python train.py --conditioning="class" --cond_dropout=0.1 --norm="groupnorm" --weight_standardization=true --orthogonalizer="newton_schulz_5" --grad_clip=3.0 --lr_schedule="step" --weight_decay=0.06
Rows from block 8 of a small class-conditioned image diffusion model, named by matrix and row number. Rows with one number belong to one channel. Each number is 200 + 30 x the weight over its row's rms, rounded and kept within 0 to 999. All counts start at 0.
After each channel's rows are labels from the 100 images, of 14848 (inputs lightly noised), where the channel reaches its highest value: "peak on" is the class under the peak; "responds to" is what is common among them. Only what is clearly more common there than usual is listed. The data: Sentinel-2 satellite tiles (TerraMesh).
# convs0: first 3x3 conv (model.decb.0.0.convs.0.weight, 128x256x3x3, standardized in use, each kernel summed), inputs 0-85
# convs1: second 3x3 conv (model.decb.0.0.convs.1.weight, 128x128x3x3, standardized in use, transposed, each kernel summed), outputs 0-63

convs0.83,210,192,176,210,197,201,180,210,218,145,191,184,219,202,202,189,194,176,193,157,182,183,218,195,202,189,185,192,214,169,204,182,189,185,181,204,200,171,211,186,182,177,209,204,206,196,167,215,228,184,170,184,199,174,193,199,167,197,181,174,210,204,159,178,218,193,206,230,238,210,180,203,231,202,218,216,230,186,198,202,195,211,212,137,220,222
convs1.83,220,193,230,207,265,176,224,202,207,211,224,223,199,201,173,209,231,205,252,247,231,201,276,230,254,198,155,240,174,194,207,234,178,220,218,204,251,204,226,201,195,233,215,187,249,187,232,219,190,190,196,190,200,165,231,205,159,244,194,153,256,191,223,212
peak on: snow or ice
responds to: snow or ice; main land cover: snow or ice

convs0.108,194,193,206,193,204,194,205,182,197,199,192,203,209,188,177,217,169,155,202,198,197,226,201,214,224,216,212,211,185,204,210,206,206,207,184,226,202,227,190,221,203,194,190,206,194,213,220,196,202,182,216,189,208,202,223,194,217,210,168,204,215,220,182,209,195,199,209,215,194,192,185,195,225,216,188,200,186,205,208,202,227,217,218,188,226,200
convs1.108,238,159,252,232,190,213,225,230,204,177,217,196,245,169,188,220,239,176,201,163,223,214,243,184,223,130,232,213,191,166,232,187,209,200,223,233,230,117,236,177,217,212,241,150,179,207,170,188,208,208,200,137,244,215,202,225,191,185,199,260,179,208,197,187
peak on: rangeland
responds to: trees; main land cover: trees

convs0.80,232,209,201,195,188,224,209,220,222,208,188,256,222,228,203,209,250,198,181,192,205,200,203,210,186,234,212,210,191,202,216,196,209,185,212,224,194,187,225,218,204,169,200,220,212,203,201,144,212,206,196,220,207,201,208,190,189,218,187,205,202,209,214,218,200,175,195,171,201,176,186,210,206,196,217,176,198,201,200,196,190,175,189,249,208,187
convs1.80,169,167,171,183,217,208,195,183,183,218,210,184,200,233,185,197,266,167,142,190,163,241,215,176,151,232,192,182,221,167,231,223,190,187,218,205,230,244,233,225,180,167,179,296,188,166,183,205,201,216,265,194,213,225,209,144,182,159,185,208,203,181,144,226
peak on: bare ground
responds to: bare ground; main land cover: bare ground

convs0.40,236,225,219,193,196,237,214,208,203,209,186,173,249,207,217,197,225,155,223,200,182,240,197,240,234,187,176,248,225,221,232,200,200,234,195,202,225,183,226,180,171,190,227,190,182,183,192,224,196,201,190,211,228,200,181,229,235,205,187,198,223,227,178,194,183,226,184,217,209,205,171,212,181,205,166,200,238,216,176,188,188,189,182,168,205,210
convs1.40,212,193,180,186,226,239,167,237,201,172,223,195,209,178,181,169,145,196,178,223,191,192,157,197,232,199,182,173,212,206,214,146,210,197,186,234,182,218,180,163,206,177,245,169,188,241,232,196,174,162,220,180,154,239,209,211,133,189,161,226,168,184,267,168
peak on: crops
responds to: crops; main land cover: crops; built area

convs0.119,200,198,232,194,209,190,210,200,202,179,176,199,203,198,179,194,227,225,216,213,201,203,170,185,167,209,187,189,193,210,205,202,208,204,190,225,205,183,209,195,195,199,208,203,196,215,197,218,188,190,202,197,199,184,199,202,179,188,199,209,209,216,215,185,195,221,197,211,208,214,210,202,218,212,220,198,216,206,204,221,210,230,195,223,231,204
convs1.119,246,208,263,161,193,177,218,195,174,189,158,204,219,244,191,233,124,181,218,176,263,210,225,204,260,151,213,188,275,241,213,174,270,199,226,284,214,229,201,184,233,185,194,244,175,159,135,168,184,200,165,176,170,254,197,233,176,209,216,177,217,199,167,214
peak on: trees
responds to: trees; main land cover: trees

convs0.63,185,167,188,190,199,233,182,190,211,207,177,233,184,217,187,201,158,167,178,180,185,197,167,199,257,193,187,195,170,177,193,190,197,194,204,189,176,192,192,198,231,167,208,199,172,225,193,209,200,202,227,188,203,193,195,185,198,219,235,187,205,214,172,186,202,203,189,197,208,192,186,191,200,215,175,197,189,209,193,178,190,212,201,206,225,215
convs1.63,173,176,276,171,139,196,185,177,227,174,170,120,178,192,209,192,173,243,208,210,167,227,211,185,246,224,218,233,212,244,280,229,180,164,205,189,216,215,158,212,213,175,209,226,177,195,162,142,204,226,185,171,186,192,253,172,172,237,147,200,193,229,184,214
peak on: snow or ice
responds to: snow or ice; main land cover: snow or ice

convs0.60,200,205,187,230,195,199,200,211,213,201,218,171,251,181,169,196,234,230,190,228,215,207,203,212,188,233,217,253,199,218,191,212,194,223,187,222,185,212,210,179,173,203,189,207,206,218,213,179,241,226,203,207,228,214,203,232,225,197,160,205,198,181,155,177,192,181,200,192,198,213,210,235,198,179,178,191,193,194,228,218,200,163,195,200,192,205
convs1.60,215,163,225,175,200,160,218,195,229,172,266,200,197,224,228,243,207,184,223,215,169,226,176,240,212,197,235,201,219,188,248,181,247,209,204,218,196,226,199,185,190,233,179,163,192,211,197,201,178,240,205,238,163,206,150,154,217,202,205,229,191,158,226,190
peak on: rangeland
responds to: main land cover: rangeland

convs0.19,203,206,171,187,214,195,167,220,187,221,177,211,208,198,204,178,181,230,220,219,171,228,196,198,208,201,204,210,199,157,212,170,177,197,205,189,193,193,181,224,236,202,197,213,196,215,194,192,219,193,192,172,200,188,194,202,218,193,217,208,206,187,189,220,187,181,179,199,194,185,218,213,212,211,207,171,191,198,223,208,211,216,183,189,220,213
convs1.19,162,201,258,248,175,224,224,201,265,198,217,166,188,141,201,135,224,208,211,152,210,207,174,240,178,182,211,216,209,195,165,190,234,185,214,179,214,160,212,191,210,212,159,256,175,199,188,230,227,185,183,153,196,245,184,268,228,230,251,144,206,227,226,186
peak on: bare ground
responds to: bare ground; main land cover: bare ground

convs0.12,209,185,189,192,216,212,182,187,210,206,183,190,212,201,206,179,221,172,188,211,197,190,205,197,225,183,193,203,210,173,183,196,177,197,192,194,198,187,178,227,193,193,200,210,191,204,163,260,201,185,196,182,220,220,192,168,201,183,247,200,233,195,204,182,211,192,221,218,183,200,163,221,209,164,231,198,192,196,231,246,195,203,211,202,240,236
convs1.12,195,220,213,215,254,208,189,171,140,228,202,234,205,195,183,232,155,242,182,192,215,157,181,250,166,138,190,190,184,185,172,245,236,207,212,195,185,199,204,250,199,227,169,230,184,214,146,161,205,178,218,182,149,202,174,167,226,178,195,167,178,235,177,176
peak on: snow or ice
responds to: snow or ice; main land cover: snow or ice

convs0.87,199,207,222,211,195,219,194,234,214,196,214,206,228,198,216,204,234,200,237,193,226,219,215,207,183,232,200,198,198,198,214,224,229,215,194,203,188,212,247,191,197,212,183,210,212,228,191,233,207,206,200,217,202,214,219,216,170,190,153,197,178,221,197,204,191,194,177,187,187,199,195,206,184,166,185,191,193,184,186,183,189,168,197,203,136,207
convs1.87,219,227,227,151,215,206,163,243,194,141,194,190,197,180,206,192,173,205,193,204,111,146,199,169,166,260,185,183,118,189,221,231,180,197,227,219,232,198,209,219,169,216,225,225,215,210,228,208,210,215,183,197,134,187,189,177,225,198,203,210,214,223,184,258
peak on: water
responds to: water; main land cover: water

convs0.27,199,215,219,200,200,214,237,184,174,194,191,211,251,197,219,208,175,226,234,204,209,231,191,211,214,205,200,212,196,185,209,215,194,182,185,195,185,208,249,206,201,195,167,202,212,195,189,197,197,181,179,219,226,218,198,219,230,182,234,195,186,195,233,223,191,173,225,205,213,197,193,180,198,198,192,190,205,205,177,219,216,196,191,202,203,198
convs1.27,166,192,255,220,233,213,276,170,205,236,211,205,203,120,204,226,229,212,209,169,220,185,216,184,219,139,231,226,197,161,111,180,195,211,179,137,219,167,237,214,212,233,194,204,196,189,203,215,221,203,199,219,218,203,192,216,204,208,217,143,192,144,193,166
peak on: bare ground
responds to: bare ground; main land cover: rangeland

convs0.30,214,208,199,206,204,214,232,217,183,187,221,200,216,208,196,216,158,260,247,198,200,202,207,230,202,192,209,198,204,211,197,219,206,192,222,207,198,213,211,203,184,200,187,223,217,225,211,222,230,206,226,212,193,215,192,198,217,202,247,205,196,201,234,193,204,171,193,192,210,192,191,207,179,191,189,188,190,200,207,198,223,170,214,190,185,192
convs1.30,158,196,224,215,207,178,164,188,254,218,226,217,158,169,224,163,229,208,217,197,264,235,187,229,219,145,168,179,242,177,137,247,200,212,157,145,194,230,187,216,190,200,207,227,192,161,223,214,192,213,222,222,245,182,187,216,178,194,231,145,204,206,213,174
peak on: clouds
responds to: clouds

convs0.101,221,203,190,219,205,168,195,202,213,203,215,139,145,195,190,181,169,148,189,187,189,204,198,210,175,205,196,202,221,189,197,206,199,198,175,213,206,213,193,174,200,177,193,220,199,208,210,174,193,188,214,194,204,205,204,201,205,194,171,198,208,190,204,210,206,181,228,223,217,225,190,187,210,202,213,214,232,208,210,231,210,219,233,196,247,200
convs1.101,189,197,179,163,200,152,213,197,192,188,168,236,205,184,153,217,172,197,211,190,280,209,216,173,163,202,183,167,173,157,203,184,174,196,147,205,190,150,190,155,256,159,211,218,202,181,223,178,211,231,230,186,191,204,196,190,239,144,193,203,182,209,130,187
peak on: clouds
responds to: clouds; main land cover: trees

convs0.88,188,197,240,211,194,208,192,199,203,228,210,232,202,204,219,186,276,246,205,204,187,188,206,191,214,186,204,198,200,234,191,198,186,211,203,190,208,188,187,182,205,194,243,197,186,203,206,251,172,200,190,211,183,212,205,187,214,203,273,195,204,198,215,193,209,205,195,203,208,202,202,203,214,196,203,188,205,213,178,186,178,221,194,221,213,211
convs1.88,252,187,219,223,220,127,192,205,200,148,216,193,174,216,171,230,177,204,163,175,228,240,149,229,266,186,193,175,232,214,201,245,181,184,212,180,206,196,207,262,221,163,222,180,178,205,193,162,194,197,182,162,230,216,230,260,190,184,230,196,199,198,174,158
peak on: bare ground
responds to: bare ground; main land cover: bare ground

convs0.103,209,238,229,201,216,221,223,184,192,215,200,233,210,225,202,219,253,221,227,225,201,187,197,198,238,216,211,225,197,236,210,201,183,215,202,213,193,222,224,204,213,211,248,198,204,200,231,275,224,215,205,203,206,198,215,211,249,197,239,214,199,199,233,209,205,176,201,193,206,194,179,203,202,184,185,170,191,201,181,186,184,205,192,203,202,191
convs1.103,230,203,172,239,201,213,149,209,223,202,213,187,268,200,202,186,252,225,228,174,197,246,217,227,196,185,155,228,218,175,193,170,190,153,156,224,173,236,210,222,160,201,206,181,176,210,169,187,143,150,210,204,193,224,128,200,191,205,220,190,194,216,203,203
peak on: trees
responds to: trees; clouds; main land cover: trees

convs0.31,198,203,181,169,213,204,203,208,174,186,203,186,200,221,185,220,206,189,189,192,185,198,185,234,207,198,203,196,167,163,217,209,184,189,193,206,200,192,200,178,193,180,181,210,190,193,206,186,221,198,213,194,213,176,184,210,201,190,217,196,159,187,197,197,208,182,198,183,204,187,208,209,205,234,196,197,207,217,201,218,197,189,204,220,207,191
convs1.31,198,225,136,173,176,202,163,259,190,174,215,175,252,168,220,164,200,228,173,219,209,161,172,199,183,208,204,243,186,204,231,231,154,222,183,196,160,211,169,185,222,161,222,158,213,235,250,213,177,214,213,118,186,218,230,221,182,214,204,217,140,258,242,211
peak on: clouds
responds to: clouds; main land cover: trees

convs0.104,206,192,147,190,209,187,184,182,195,169,186,205,196,171,187,203,178,203,172,180,190,202,191,203,182,199,218,192,217,172,193,206,190,215,177,201,175,164,185,190,202,173,195,205,207,193,206,174,177,168,208,211,184,197,194,187,193,187,141,213,217,201,147,204,219,218,184,214,205,201,152,183,183,185,206,210,219,200,190,214,189,192,232,158,238,190
convs1.104,216,176,170,201,143,198,209,214,230,216,250,189,166,156,138,240,216,198,222,210,236,198,188,247,181,189,196,193,241,172,171,240,243,187,182,193,240,223,163,209,214,173,185,205,194,222,186,191,259,226,193,211,179,190,206,172,159,177,184,194,150,231,169,200
peak on: trees
responds to: trees; main land cover: trees; clouds

convs0.118,220,216,201,217,218,201,178,185,177,190,184,227,189,227,185,196,135,202,210,224,197,227,189,222,226,216,208,215,190,192,212,226,189,217,199,187,178,213,183,218,219,206,177,216,215,203,193,174,208,190,221,196,219,190,206,208,209,202,224,193,185,218,169,191,223,199,207,203,195,200,191,198,185,202,182,241,202,192,193,196,203,187,231,201,190,208
convs1.118,174,206,108,157,202,161,178,160,167,201,162,207,159,193,200,193,235,183,225,142,211,178,170,186,202,175,198,178,209,232,212,176,164,228,174,178,205,222,207,194,243,274,192,162,180,206,252,218,235,207,208,190,172,236,204,208,259,262,201,176,158,161,188,149
peak on: clouds
responds to: clouds

convs0.98,182,203,231,174,216,182,176,199,199,190,184,186,192,201,173,215,213,231,188,217,174,193,210,212,238,191,197,210,209,209,221,196,191,214,230,213,227,188,198,195,225,215,213,193,208,184,237,171,202,176,192,215,208,185,203,207,197,201,179,205,177,171,226,221,195,188,207,213,215,186,217,200,216,217,205,182,217,200,223,213,192,213,194,249,216,217
convs1.98,233,175,227,196,164,203,158,146,176,214,183,163,185,199,176,186,237,188,228,162,205,255,250,249,164,223,254,175,231,170,154,159,223,186,172,160,225,142,180,181,198,157,189,231,222,163,178,194,218,178,262,195,172,223,190,153,203,164,223,199,208,217,192,180
peak on: built area
responds to: built area; main land cover: built area

convs0.106,209,194,201,203,222,190,202,222,215,194,183,171,202,207,208,189,209,192,187,196,181,212,191,215,167,173,195,205,199,206,218,193,203,202,180,219,198,191,210,191,221,199,187,232,224,213,202,201,205,198,205,215,210,207,205,202,163,216,192,199,200,191,169,220,151,195,193,214,183,182,189,213,180,185,184,178,186,193,200,175,186,165,193,179,160,183
convs1.106,184,199,174,203,204,205,240,179,256,179,175,183,234,238,248,170,221,152,211,210,198,222,185,208,222,183,181,216,241,200,202,197,207,145,181,218,105,269,190,200,212,181,246,188,209,202,198,197,144,205,212,197,187,267,153,168,219,198,229,226,173,199,181,204
peak on: clouds
responds to: trees; clouds; main land cover: trees

convs0.117,200,199,198,203,213,193,202,215,222,192,202,161,190,192,207,204,186,185,206,200,196,188,191,195,182,207,189,189,197,208,209,204,202,199,214,218,197,198,195,204,218,197,167,211,198,213,193,180,201,215,204,195,215,196,202,194,156,207,226,188,220,202,170,195,207,188,212,197,197,210,186,197,210,218,195,186,205,198,201,207,220,199,204,195,176,207
convs1.117,240,211,207,213,214,170,179,201,140,206,236,229,196,189,190,199,207,197,212,205,156,189,183,175,155,236,192,171,186,173,260,224,202,219,167,217,213,235,208,202,262,203,205,236,222,201,144,215,191,183,182,223,182,168,192,167,168,196,158,198,196,252,238,262
peak on: crops
responds to: trees; crops; main land cover: crops

convs0.3,204,229,198,221,202,203,200,202,203,201,213,236,229,206,222,184,183,207,215,179,204,193,205,209,209,191,195,208,221,206,205,193,189,217,202,204,205,206,203,189,214,178,193,202,198,191,180,181,205,204,193,212,188,192,161,194,221,209,237,193,197,188,218,167,206,184,188,190,214,177,209,212,189,214,190,194,167,190,191,186,181,185,197,217,206,182
convs1.3,211,224,285,173,215,223,269,218,202,170,212,162,229,190,213,176,212,225,133,180,176,199,163,194,251,174,242,172,242,200,202,233,196,193,226,200,171,275,225,242,184,190,213,186,194,244,199,172,223,216,207,206,196,178,221,189,203,227,167,234,156,164,238,203
peak on: snow or ice
responds to: snow or ice; main land cover: snow or ice

convs0.100,230,200,147,194,207,210,188,234,221,217,216,183,195,190,222,188,165,170,193,198,186,198,230,227,242,187,201,209,201,222,202,183,200,209,230,196,208,207,220,197,207,225,220,219,177,201,234,213,196,221,209,224,196,199,230,209,224,206,217,196,197,199,174,185,199,190,227,181,205,179,174,210,183,181,186,176,182,202,191,202,172,231,204,185,213,213
convs1.100,164,199,166,209,213,164,266,191,193,189,175,220,181,196,238,194,172,192,181,162,178,201,222,204,244,210,222,177,208,147,281,199,221,161,130,222,144,253,184,202,238,175,239,185,203,282,202,165,181,197,182,152,178,197,186,205,197,263,224,172,167,176,177,226
peak on: clouds
responds to: clouds; main land cover: trees

convs0.78,209,201,215,211,232,190,241,176,181,183,219,183,165,229,220,175,290,229,223,181,187,204,208,215,106,216,215,184,218,190,223,204,207,208,204,219,208,219,186,204,216,189,183,199,196,205,201,208,192,201,254,193,212,217,240,207,256,194,145,203,191,224,226,252,177,183,158,213,175,196,221,184,186,207,191,229,187,201,190,201,223,178,195,206,217,217
convs1.78,218,181,164,193,237,173,188,208,180,199,229,228,204,199,188,183,250,169,117,164,221,171,215,172,164,204,185,181,182,264,201,228,169,180,205,185,205,186,268,180,213,209,223,244,211,144,188,226,151,222,211,226,253,205,222,138,203,122,160,194,234,177,209,232
peak on: water
responds to: main land cover: water

convs0.113,219,224,202,166,202,220,194,204,189,185,205,236,165,185,189,208,172,200,186,200,193,227,218,195,215,214,188,188,197,187,208,189,205,210,191,200,197,196,191,191,197,187,201,207,222,192,215,221,212,208,209,192,207,203,186,218,187,195,227,204,188,205,194,212,212,194,206,208,216,195,166,198,171,205,152,199,199,208,208,201,193,215,235,223,193,200
convs1.113,213,235,154,163,207,205,174,154,198,177,262,169,203,208,224,184,155,182,198,234,185,180,166,183,203,176,239,262,159,134,225,250,220,207,162,219,199,203,169,187,254,140,214,215,215,228,207,221,225,174,151,193,143,208,172,162,171,228,188,209,180,196,180,166
peak on: clouds
responds to: trees; main land cover: trees; clouds

convs0.99,196,191,186,192,200,196,199,228,169,167,238,173,222,185,192,185,177,219,206,196,198,208,213,202,203,208,189,175,194,174,195,179,169,199,207,196,200,188,198,176,198,208,157,183,164,219,218,163,212,200,216,200,193,217,191,186,223,186,230,201,184,189,195,222,177,188,187,195,189,182,202,206,176,175,185,202,205,208,195,195,185,183,182,196,199,190
convs1.99,236,170,149,236,200,216,189,198,172,191,211,210,148,242,214,227,209,213,185,177,222,216,186,211,231,222,160,164,241,209,197,135,211,229,164,244,143,171,196,206,180,196,142,179,185,212,171,189,175,218,180,160,263,218,161,223,179,207,172,221,199,163,217,225
peak on: trees
responds to: main land cover: trees; main land cover: water

convs0.125,176,206,179,210,185,200,175,186,186,182,189,209,193,224,184,192,163,185,194,200,178,220,178,202,173,210,201,184,173,190,201,173,208,182,201,204,191,192,191,209,199,191,183,219,199,189,188,178,187,182,188,200,212,202,184,180,197,186,191,206,202,211,202,197,202,208,221,232,206,161,209,200,234,189,198,206,179,223,197,227,198,184,196,179,174,199
convs1.125,175,152,159,192,220,188,201,218,173,183,254,143,198,203,187,162,180,151,169,208,194,216,169,198,203,156,255,247,199,220,168,249,221,213,175,200,215,208,193,197,207,195,173,214,175,176,195,232,205,202,203,188,153,233,192,260,165,213,181,204,161,217,220,202
peak on: water
responds to: main land cover: trees; main land cover: water

convs0.21,241,161,199,202,188,241,210,236,199,217,201,187,202,181,184,221,196,169,188,222,207,218,194,226,215,191,209,191,223,208,216,212,165,176,189,199,206,175,180,207,216,182,229,206,197,209,221,186,204,207,208,185,209,187,200,189,193,197,218,199,204,210,153,195,207,203,212,209,214,198,228,228,201,223,189,218,190,189,204,230,218,218,220,183,212,198
convs1.21,232,181,215,216,205,231,213,210,184,230,193,181,183,174,181,243,322,270,220,178,226,249,231,177,212,197,228,180,162,163,180,169,181,186,206,151,224,162,188,163,233,209,224,190,198,158,204,255,201,188,214,215,204,204,228,222,232,190,194,198,224,172,265,168
peak on: trees
responds to: trees; clouds; main land cover: trees

convs0.73,217,200,185,209,181,206,183,189,183,182,209,245,197,220,182,186,204,209,212,192,203,222,211,227,213,200,214,203,188,178,198,191,199,197,178,230,191,207,191,196,196,198,178,203,206,218,188,219,199,192,206,174,215,195,214,185,171,198,144,215,199,197,178,186,199,186,193,204,187,203,198,208,214,191,197,198,206,182,212,220,194,212,209,167,216,209
convs1.73,151,236,194,186,199,157,233,206,182,195,125,272,180,210,224,219,263,186,118,197,221,167,230,145,180,212,207,142,238,247,191,207,219,213,218,226,202,235,180,170,231,182,234,181,183,216,172,195,196,182,179,198,194,166,235,158,216,191,203,202,241,198,170,197
peak on: bare ground
responds to: bare ground; main land cover: bare ground

convs0.71,187,209,194,188,191,163,209,192,200,191,198,202,180,199,205,185,207,182,192,196,197,195,209,181,187,199,190,197,199,190,207,193,201,186,185,202,193,185,185,184,186,188,213,209,183,184,201,202,179,205,193,198,190,200,187,197,201,205,183,200,187,207,191,199,208,207,231,229,231,223,213,220,213,206,236,213,237,223,239,229,213,218,216,228,224,218
convs1.71,213,216,206,194,201,185,210,174,173,191,183,204,227,224,253,187,192,235,184,213,199,212,201,230,294,184,189,200,205,214,178,206,277,197,226,190,213,152,203,195,214,198,225,188,81,164,196,185,173,219,222,205,256,198,239,219,189,230,211,159,200,174,203,209
peak on: trees
responds to: trees; main land cover: trees

convs0.4,200,233,223,172,205,205,228,211,186,178,211,148,183,202,190,205,194,185,201,221,197,193,225,225,238,173,200,208,211,194,245,205,198,231,168,192,182,198,189,212,192,182,264,217,203,198,232,216,187,185,228,178,211,197,170,218,204,198,202,224,201,205,223,228,210,185,153,217,189,236,168,197,232,215,203,206,210,204,202,198,217,216,209,270,163,192
convs1.4,203,184,208,271,180,205,192,208,231,207,151,164,244,184,239,167,174,189,223,213,198,216,209,199,194,203,166,267,196,185,215,181,256,196,185,161,219,199,180,170,216,204,161,215,189,148,170,216,215,182,224,215,229,175,193,192,238,198,246,152,225,227,267,183
peak on: clouds
responds to: clouds; main land cover: trees

convs0.23,174,222,181,177,215,204,180,208,201,207,207,235,177,195,196,191,191,194,190,184,202,178,209,203,204,178,212,221,195,206,204,187,182,229,202,191,205,191,185,171,190,220,204,192,213,201,195,165,204,187,180,205,198,209,179,184,188,206,240,207,226,197,223,200,187,211,207,221,183,205,219,241,211,220,192,237,211,229,203,200,231,203,219,172,217,197
convs1.23,212,220,183,188,197,148,215,280,164,262,205,213,141,205,189,241,183,198,221,133,165,209,208,153,241,198,213,182,186,239,208,251,200,201,225,194,244,192,195,170,211,195,211,203,156,251,182,243,223,211,252,200,198,185,231,168,175,223,218,199,193,172,234,178
peak on: trees
responds to: main land cover: trees