config.yaml
cond_dim: 128
num_classes: 9
cond_dropout: 0.1
widths: [64, 128, 192]
optimizer: "muon"
learning_rate: 0.005
max_steps: 7800
lr_schedule: "step"
Rows from block 7 of a small class-conditioned image diffusion model, named by matrix and row number. Rows with one number belong to one channel. Each number is 128 + 24 x the weight over its row's rms, rounded and kept within 0 to 255. All counts start at 0. Numbers have three digits each. After the name is the row's rms in percent of the matrix's.
After each channel's rows are labels from the 100 images, of 14848 (inputs lightly noised), where the channel reaches its highest value: "top examples" is what is common among them; "lies over" is the class under the peak. Only what is clearly more common there than usual is listed. The data: Sentinel-2 satellite tiles (TerraMesh). In brackets: how many of the 100.
# convs0: first 3x3 conv (model.mid.2.convs.0.weight, 192x192x3x3, standardized in use, each kernel summed), inputs 0-31
# convs1: second 3x3 conv (model.mid.2.convs.1.weight, 192x192x3x3, standardized in use, transposed, each kernel summed), outputs 0-31

convs0.52 100:153112138128102107116132130106065123127093097100104117117140127138105112142113105128095150122156
convs1.52 106:169155118163145127153079139111114112115092122132123097157114121140151108123080132121115130098057
top examples: water (69); main land cover: water (55)
lies over: water (56)

convs0.28 081:136140104105164104136122137142096118119105112146048145117080125120127158166126123122127160108099
convs1.28 104:183136152127108097070129136096120178136093167147122097139098148095105100116110132117083113120126
top examples: crops (72); built area (62); main land cover: crops (59)
lies over: crops (48)

convs0.136 113:163123078119171138138126155106197131130159135165138122109181120139119086165143100133118143085075
convs1.136 085:097100150134123156144103131101148127111175108113126181128122116117116145144205155140156072128140
top examples: crops (77); main land cover: crops (67); built area (64)
lies over: crops (54)

convs0.61 078:124126121116120113130121109116093119174159162097153128104076136082129139162116142139136117145156
convs1.61 090:122179131122138111127137133103125143133128126086129087109122073108136084140110135118161163136142
top examples: main land cover: crops (43)
lies over: crops (38)

convs0.0 096:122123159138152209102152146150118128124169161113110119115133105125192120135118112087143111173110
convs1.0 126:105121137100173173054115154151098122110141114112122184159175112121088125122134111133124151158129
top examples: snow or ice (99); main land cover: snow or ice (98)
lies over: snow or ice (98)

convs0.56 100:138081149129164151122125083076068104105143139134116168114155120112091113139110114122108120110149
convs1.56 095:110147076141105169187121115100137135134108124115126106143094116075133137127161165147146122134146
top examples: main land cover: water (29)
lies over: water (30)

convs0.117 102:121111144117128134147129104124099119137160123115164117114184130134129124095120110175106152157055
convs1.117 089:157164126167140138130120142159125148107143136114145180128109076146048161114165103135130098123132
top examples: trees (88); clouds (69)
lies over: clouds (65)

convs0.152 108:132140109146142104127093101124071110132120097120135124125149155137110161127120103166119132070112
convs1.152 138:158110158141137082088151133147146126149171155134133125134152145132148102110106124141086115141178
top examples: main land cover: water (30)
lies over: water (29)

convs0.142 096:135167131143133086125144129144141131119135129128126109115137146127138118106102162150123144087148
convs1.142 101:149144144147135098124102122145113152110137098130118160075100080144122127148144150131134161104140
top examples: main land cover: trees (48)
lies over: water (29)

convs0.75 104:151133122104161119110091131118131106107157152111088148101126121134114103136101155122123109152169
convs1.75 065:118098149113144125106173114099120100136111146125118108066129119118151106111112139136122122103119
top examples: crops (74); main land cover: crops (67)
lies over: crops (54)

convs0.162 104:135196127155140119160128146107131099144101142114143126108112120141141155111139116104166080100125
convs1.162 080:115089094138101153139105118107125105133094056127126176114163161123074131123129118120174181076120
top examples: water (70)
lies over: water (39)

convs0.111 094:098138164098077128166145086085076045142134118121106119149153098140138142121112108143131135160115
convs1.111 086:120099110129156143111124110113109090164184122166144105178138113160129116137132126119119149146143
top examples: clouds (38)
lies over: clouds (26)

convs0.121 110:153164147165127073146097158133100125117139151150155127147132148133134071135120095166095123110099
convs1.121 088:081086146114117127111141135129120112114137130115129113145133150134144151174152129156128125095150
top examples: crops (66); main land cover: crops (45)
lies over: crops (37)

convs0.60 115:116102142138122148149102150164133163131134156092144114139163134094133117138109127101151123127076
convs1.60 074:151153084109142140125142120149141149071077126142118160135151148132162134132149091124179126091167
top examples: snow or ice (71); main land cover: snow or ice (59)
lies over: snow or ice (60)

convs0.48 108:154115136146131143118122141133165155096138131086126084109147151125120125136102192157125138138136
convs1.48 075:089109093109140139127162126140133151115119140101131177136127180118130135123119114137143174117199
top examples: crops (74); built area (68); main land cover: crops (62)
lies over: crops (47)

convs0.191 118:112163134114140163126130124122141149124143093149120095160159094156138152128128112057166135101109
convs1.191 076:099086095127137146125087143084129127142130099100142137182122156139143122120157137100102122086135
top examples: crops (70); main land cover: crops (54)
lies over: crops (38)

convs0.51 093:133087125105146143131129129140163130085148138102092160143144153131125101109177154100094144163073
convs1.51 093:088144153140155096083106122123136149086094128128144120134118132124165162112109131126138189163135
top examples: snow or ice (49); main land cover: snow or ice (42)
lies over: snow or ice (44)

convs0.57 088:144129118144175140092132103107140093149096155127135115123089134135128072140072159123123154137148
convs1.57 094:113140137149145136069173105122082105131111107130133087138146131142121129147122124124155142140131
top examples: snow or ice (66); main land cover: snow or ice (57)
lies over: snow or ice (59)

convs0.53 102:107155135132157141109101113156124137133138153115158132138121135085126104126144161161134107109092
convs1.53 122:144098136155091106169110137090143112124111143148133138105135115092145143156109124139150155084124
top examples: trees (89); main land cover: trees (64); clouds (45)
lies over: trees (67)

convs0.144 109:125112158139112134127118125101132140135162145114166121128135105128158101126163175064165103120163
convs1.144 165:134163145136106116144178142111151114128167101092123082143113096143108109151124172101128100135119
top examples: snow or ice (58); main land cover: snow or ice (50)
lies over: snow or ice (54)

convs0.184 112:149116115150153170133135077143123174117157089119131090151126100154168118153137140138121130170124
convs1.184 068:095122079129128168111116124139123144123112108133147108152131102123078147152136118133052135146096
top examples: main land cover: crops (42); main land cover: snow or ice (33)
lies over: snow or ice (33)

convs0.187 110:150181110158125140123108124147106159142110106141111113131117127164133136136118096128152144131150
convs1.187 078:086072097133105123134167122087100166110123121151139163128161143168115109144102120134143169113153
top examples: bare ground (54); snow or ice (42); main land cover: bare ground (30)
lies over: snow or ice (36); bare ground (28)

convs0.76 129:133120103104133105108117126108184132128104075124113137118136126135128148134135089067100118136151
convs1.76 138:122125165175163123135086102120156144166110164107139122096116119152110151117130095118112143146130
top examples: crops (68); built area (63); main land cover: crops (57)
lies over: crops (48)

convs0.30 088:130129153118102134149127171124131137109121148174111154142125140149151117127116127099144132122105
convs1.30 105:087148127123183107128175134113130162084126116128145132093121103117116134101134132121145088074147
top examples: main land cover: crops (51)
lies over: crops (43)

convs0.59 106:126119085127122160082140104128099127143169158118105173133144119126133108119135196074115160183117
convs1.59 129:138159169130107136069132137096122084177199155155114051114121140127134101119163151121125144211159
top examples: snow or ice (66); main land cover: snow or ice (59)
lies over: snow or ice (61)

convs0.31 107:143127152134151199111136120117152115155109129124101124142087151156143110168138132094133092122157
convs1.31 077:097117070097124203154121120122127147125093078154121136146136155148076135155161145127124122117092
top examples: main land cover: rangeland (51)
lies over: rangeland (51)

convs0.71 100:141120127107103105143107130128145163104157170147125155130153135114112128133123156136144140153174
convs1.71 111:119118140166145101140116134100155134145083156117134136146123102151176153141169109115165159168168
top examples: crops (72); main land cover: crops (61)
lies over: crops (53)

convs0.119 097:130089137113120134124132093126071098103157119118082196122133131129130151119104155139149102166106
convs1.119 143:102106139124143112124119148125121096165108203108142174140144137149179114139132107121152134058093
top examples: water (72); main land cover: water (60)
lies over: water (55)

convs0.182 114:135185099155145167146114073140101136129120102160084123133099132152157123118142058152117124133101
convs1.182 104:134128101108101155090116140125130099169136145124140174116141181127099118120154126136118132121127
top examples: water (69)
lies over: water (28)

convs0.110 090:129093172125135124127118108094151116121180160143139116122098116131141149148169174103142089137114
convs1.110 095:129138091135132120135139106137157124153187134131139162112109146136083176116150146117204184078146
top examples: clouds (40)
lies over: trees (43)

convs0.12 086:142131136168182141143132163113170136145112108158140142123134181117152141122104153127136159133127
convs1.12 118:130131125147143120138159135109129143134134188126102139061168198120130134103149129145134060098112
top examples: main land cover: crops (41)
lies over: crops (37)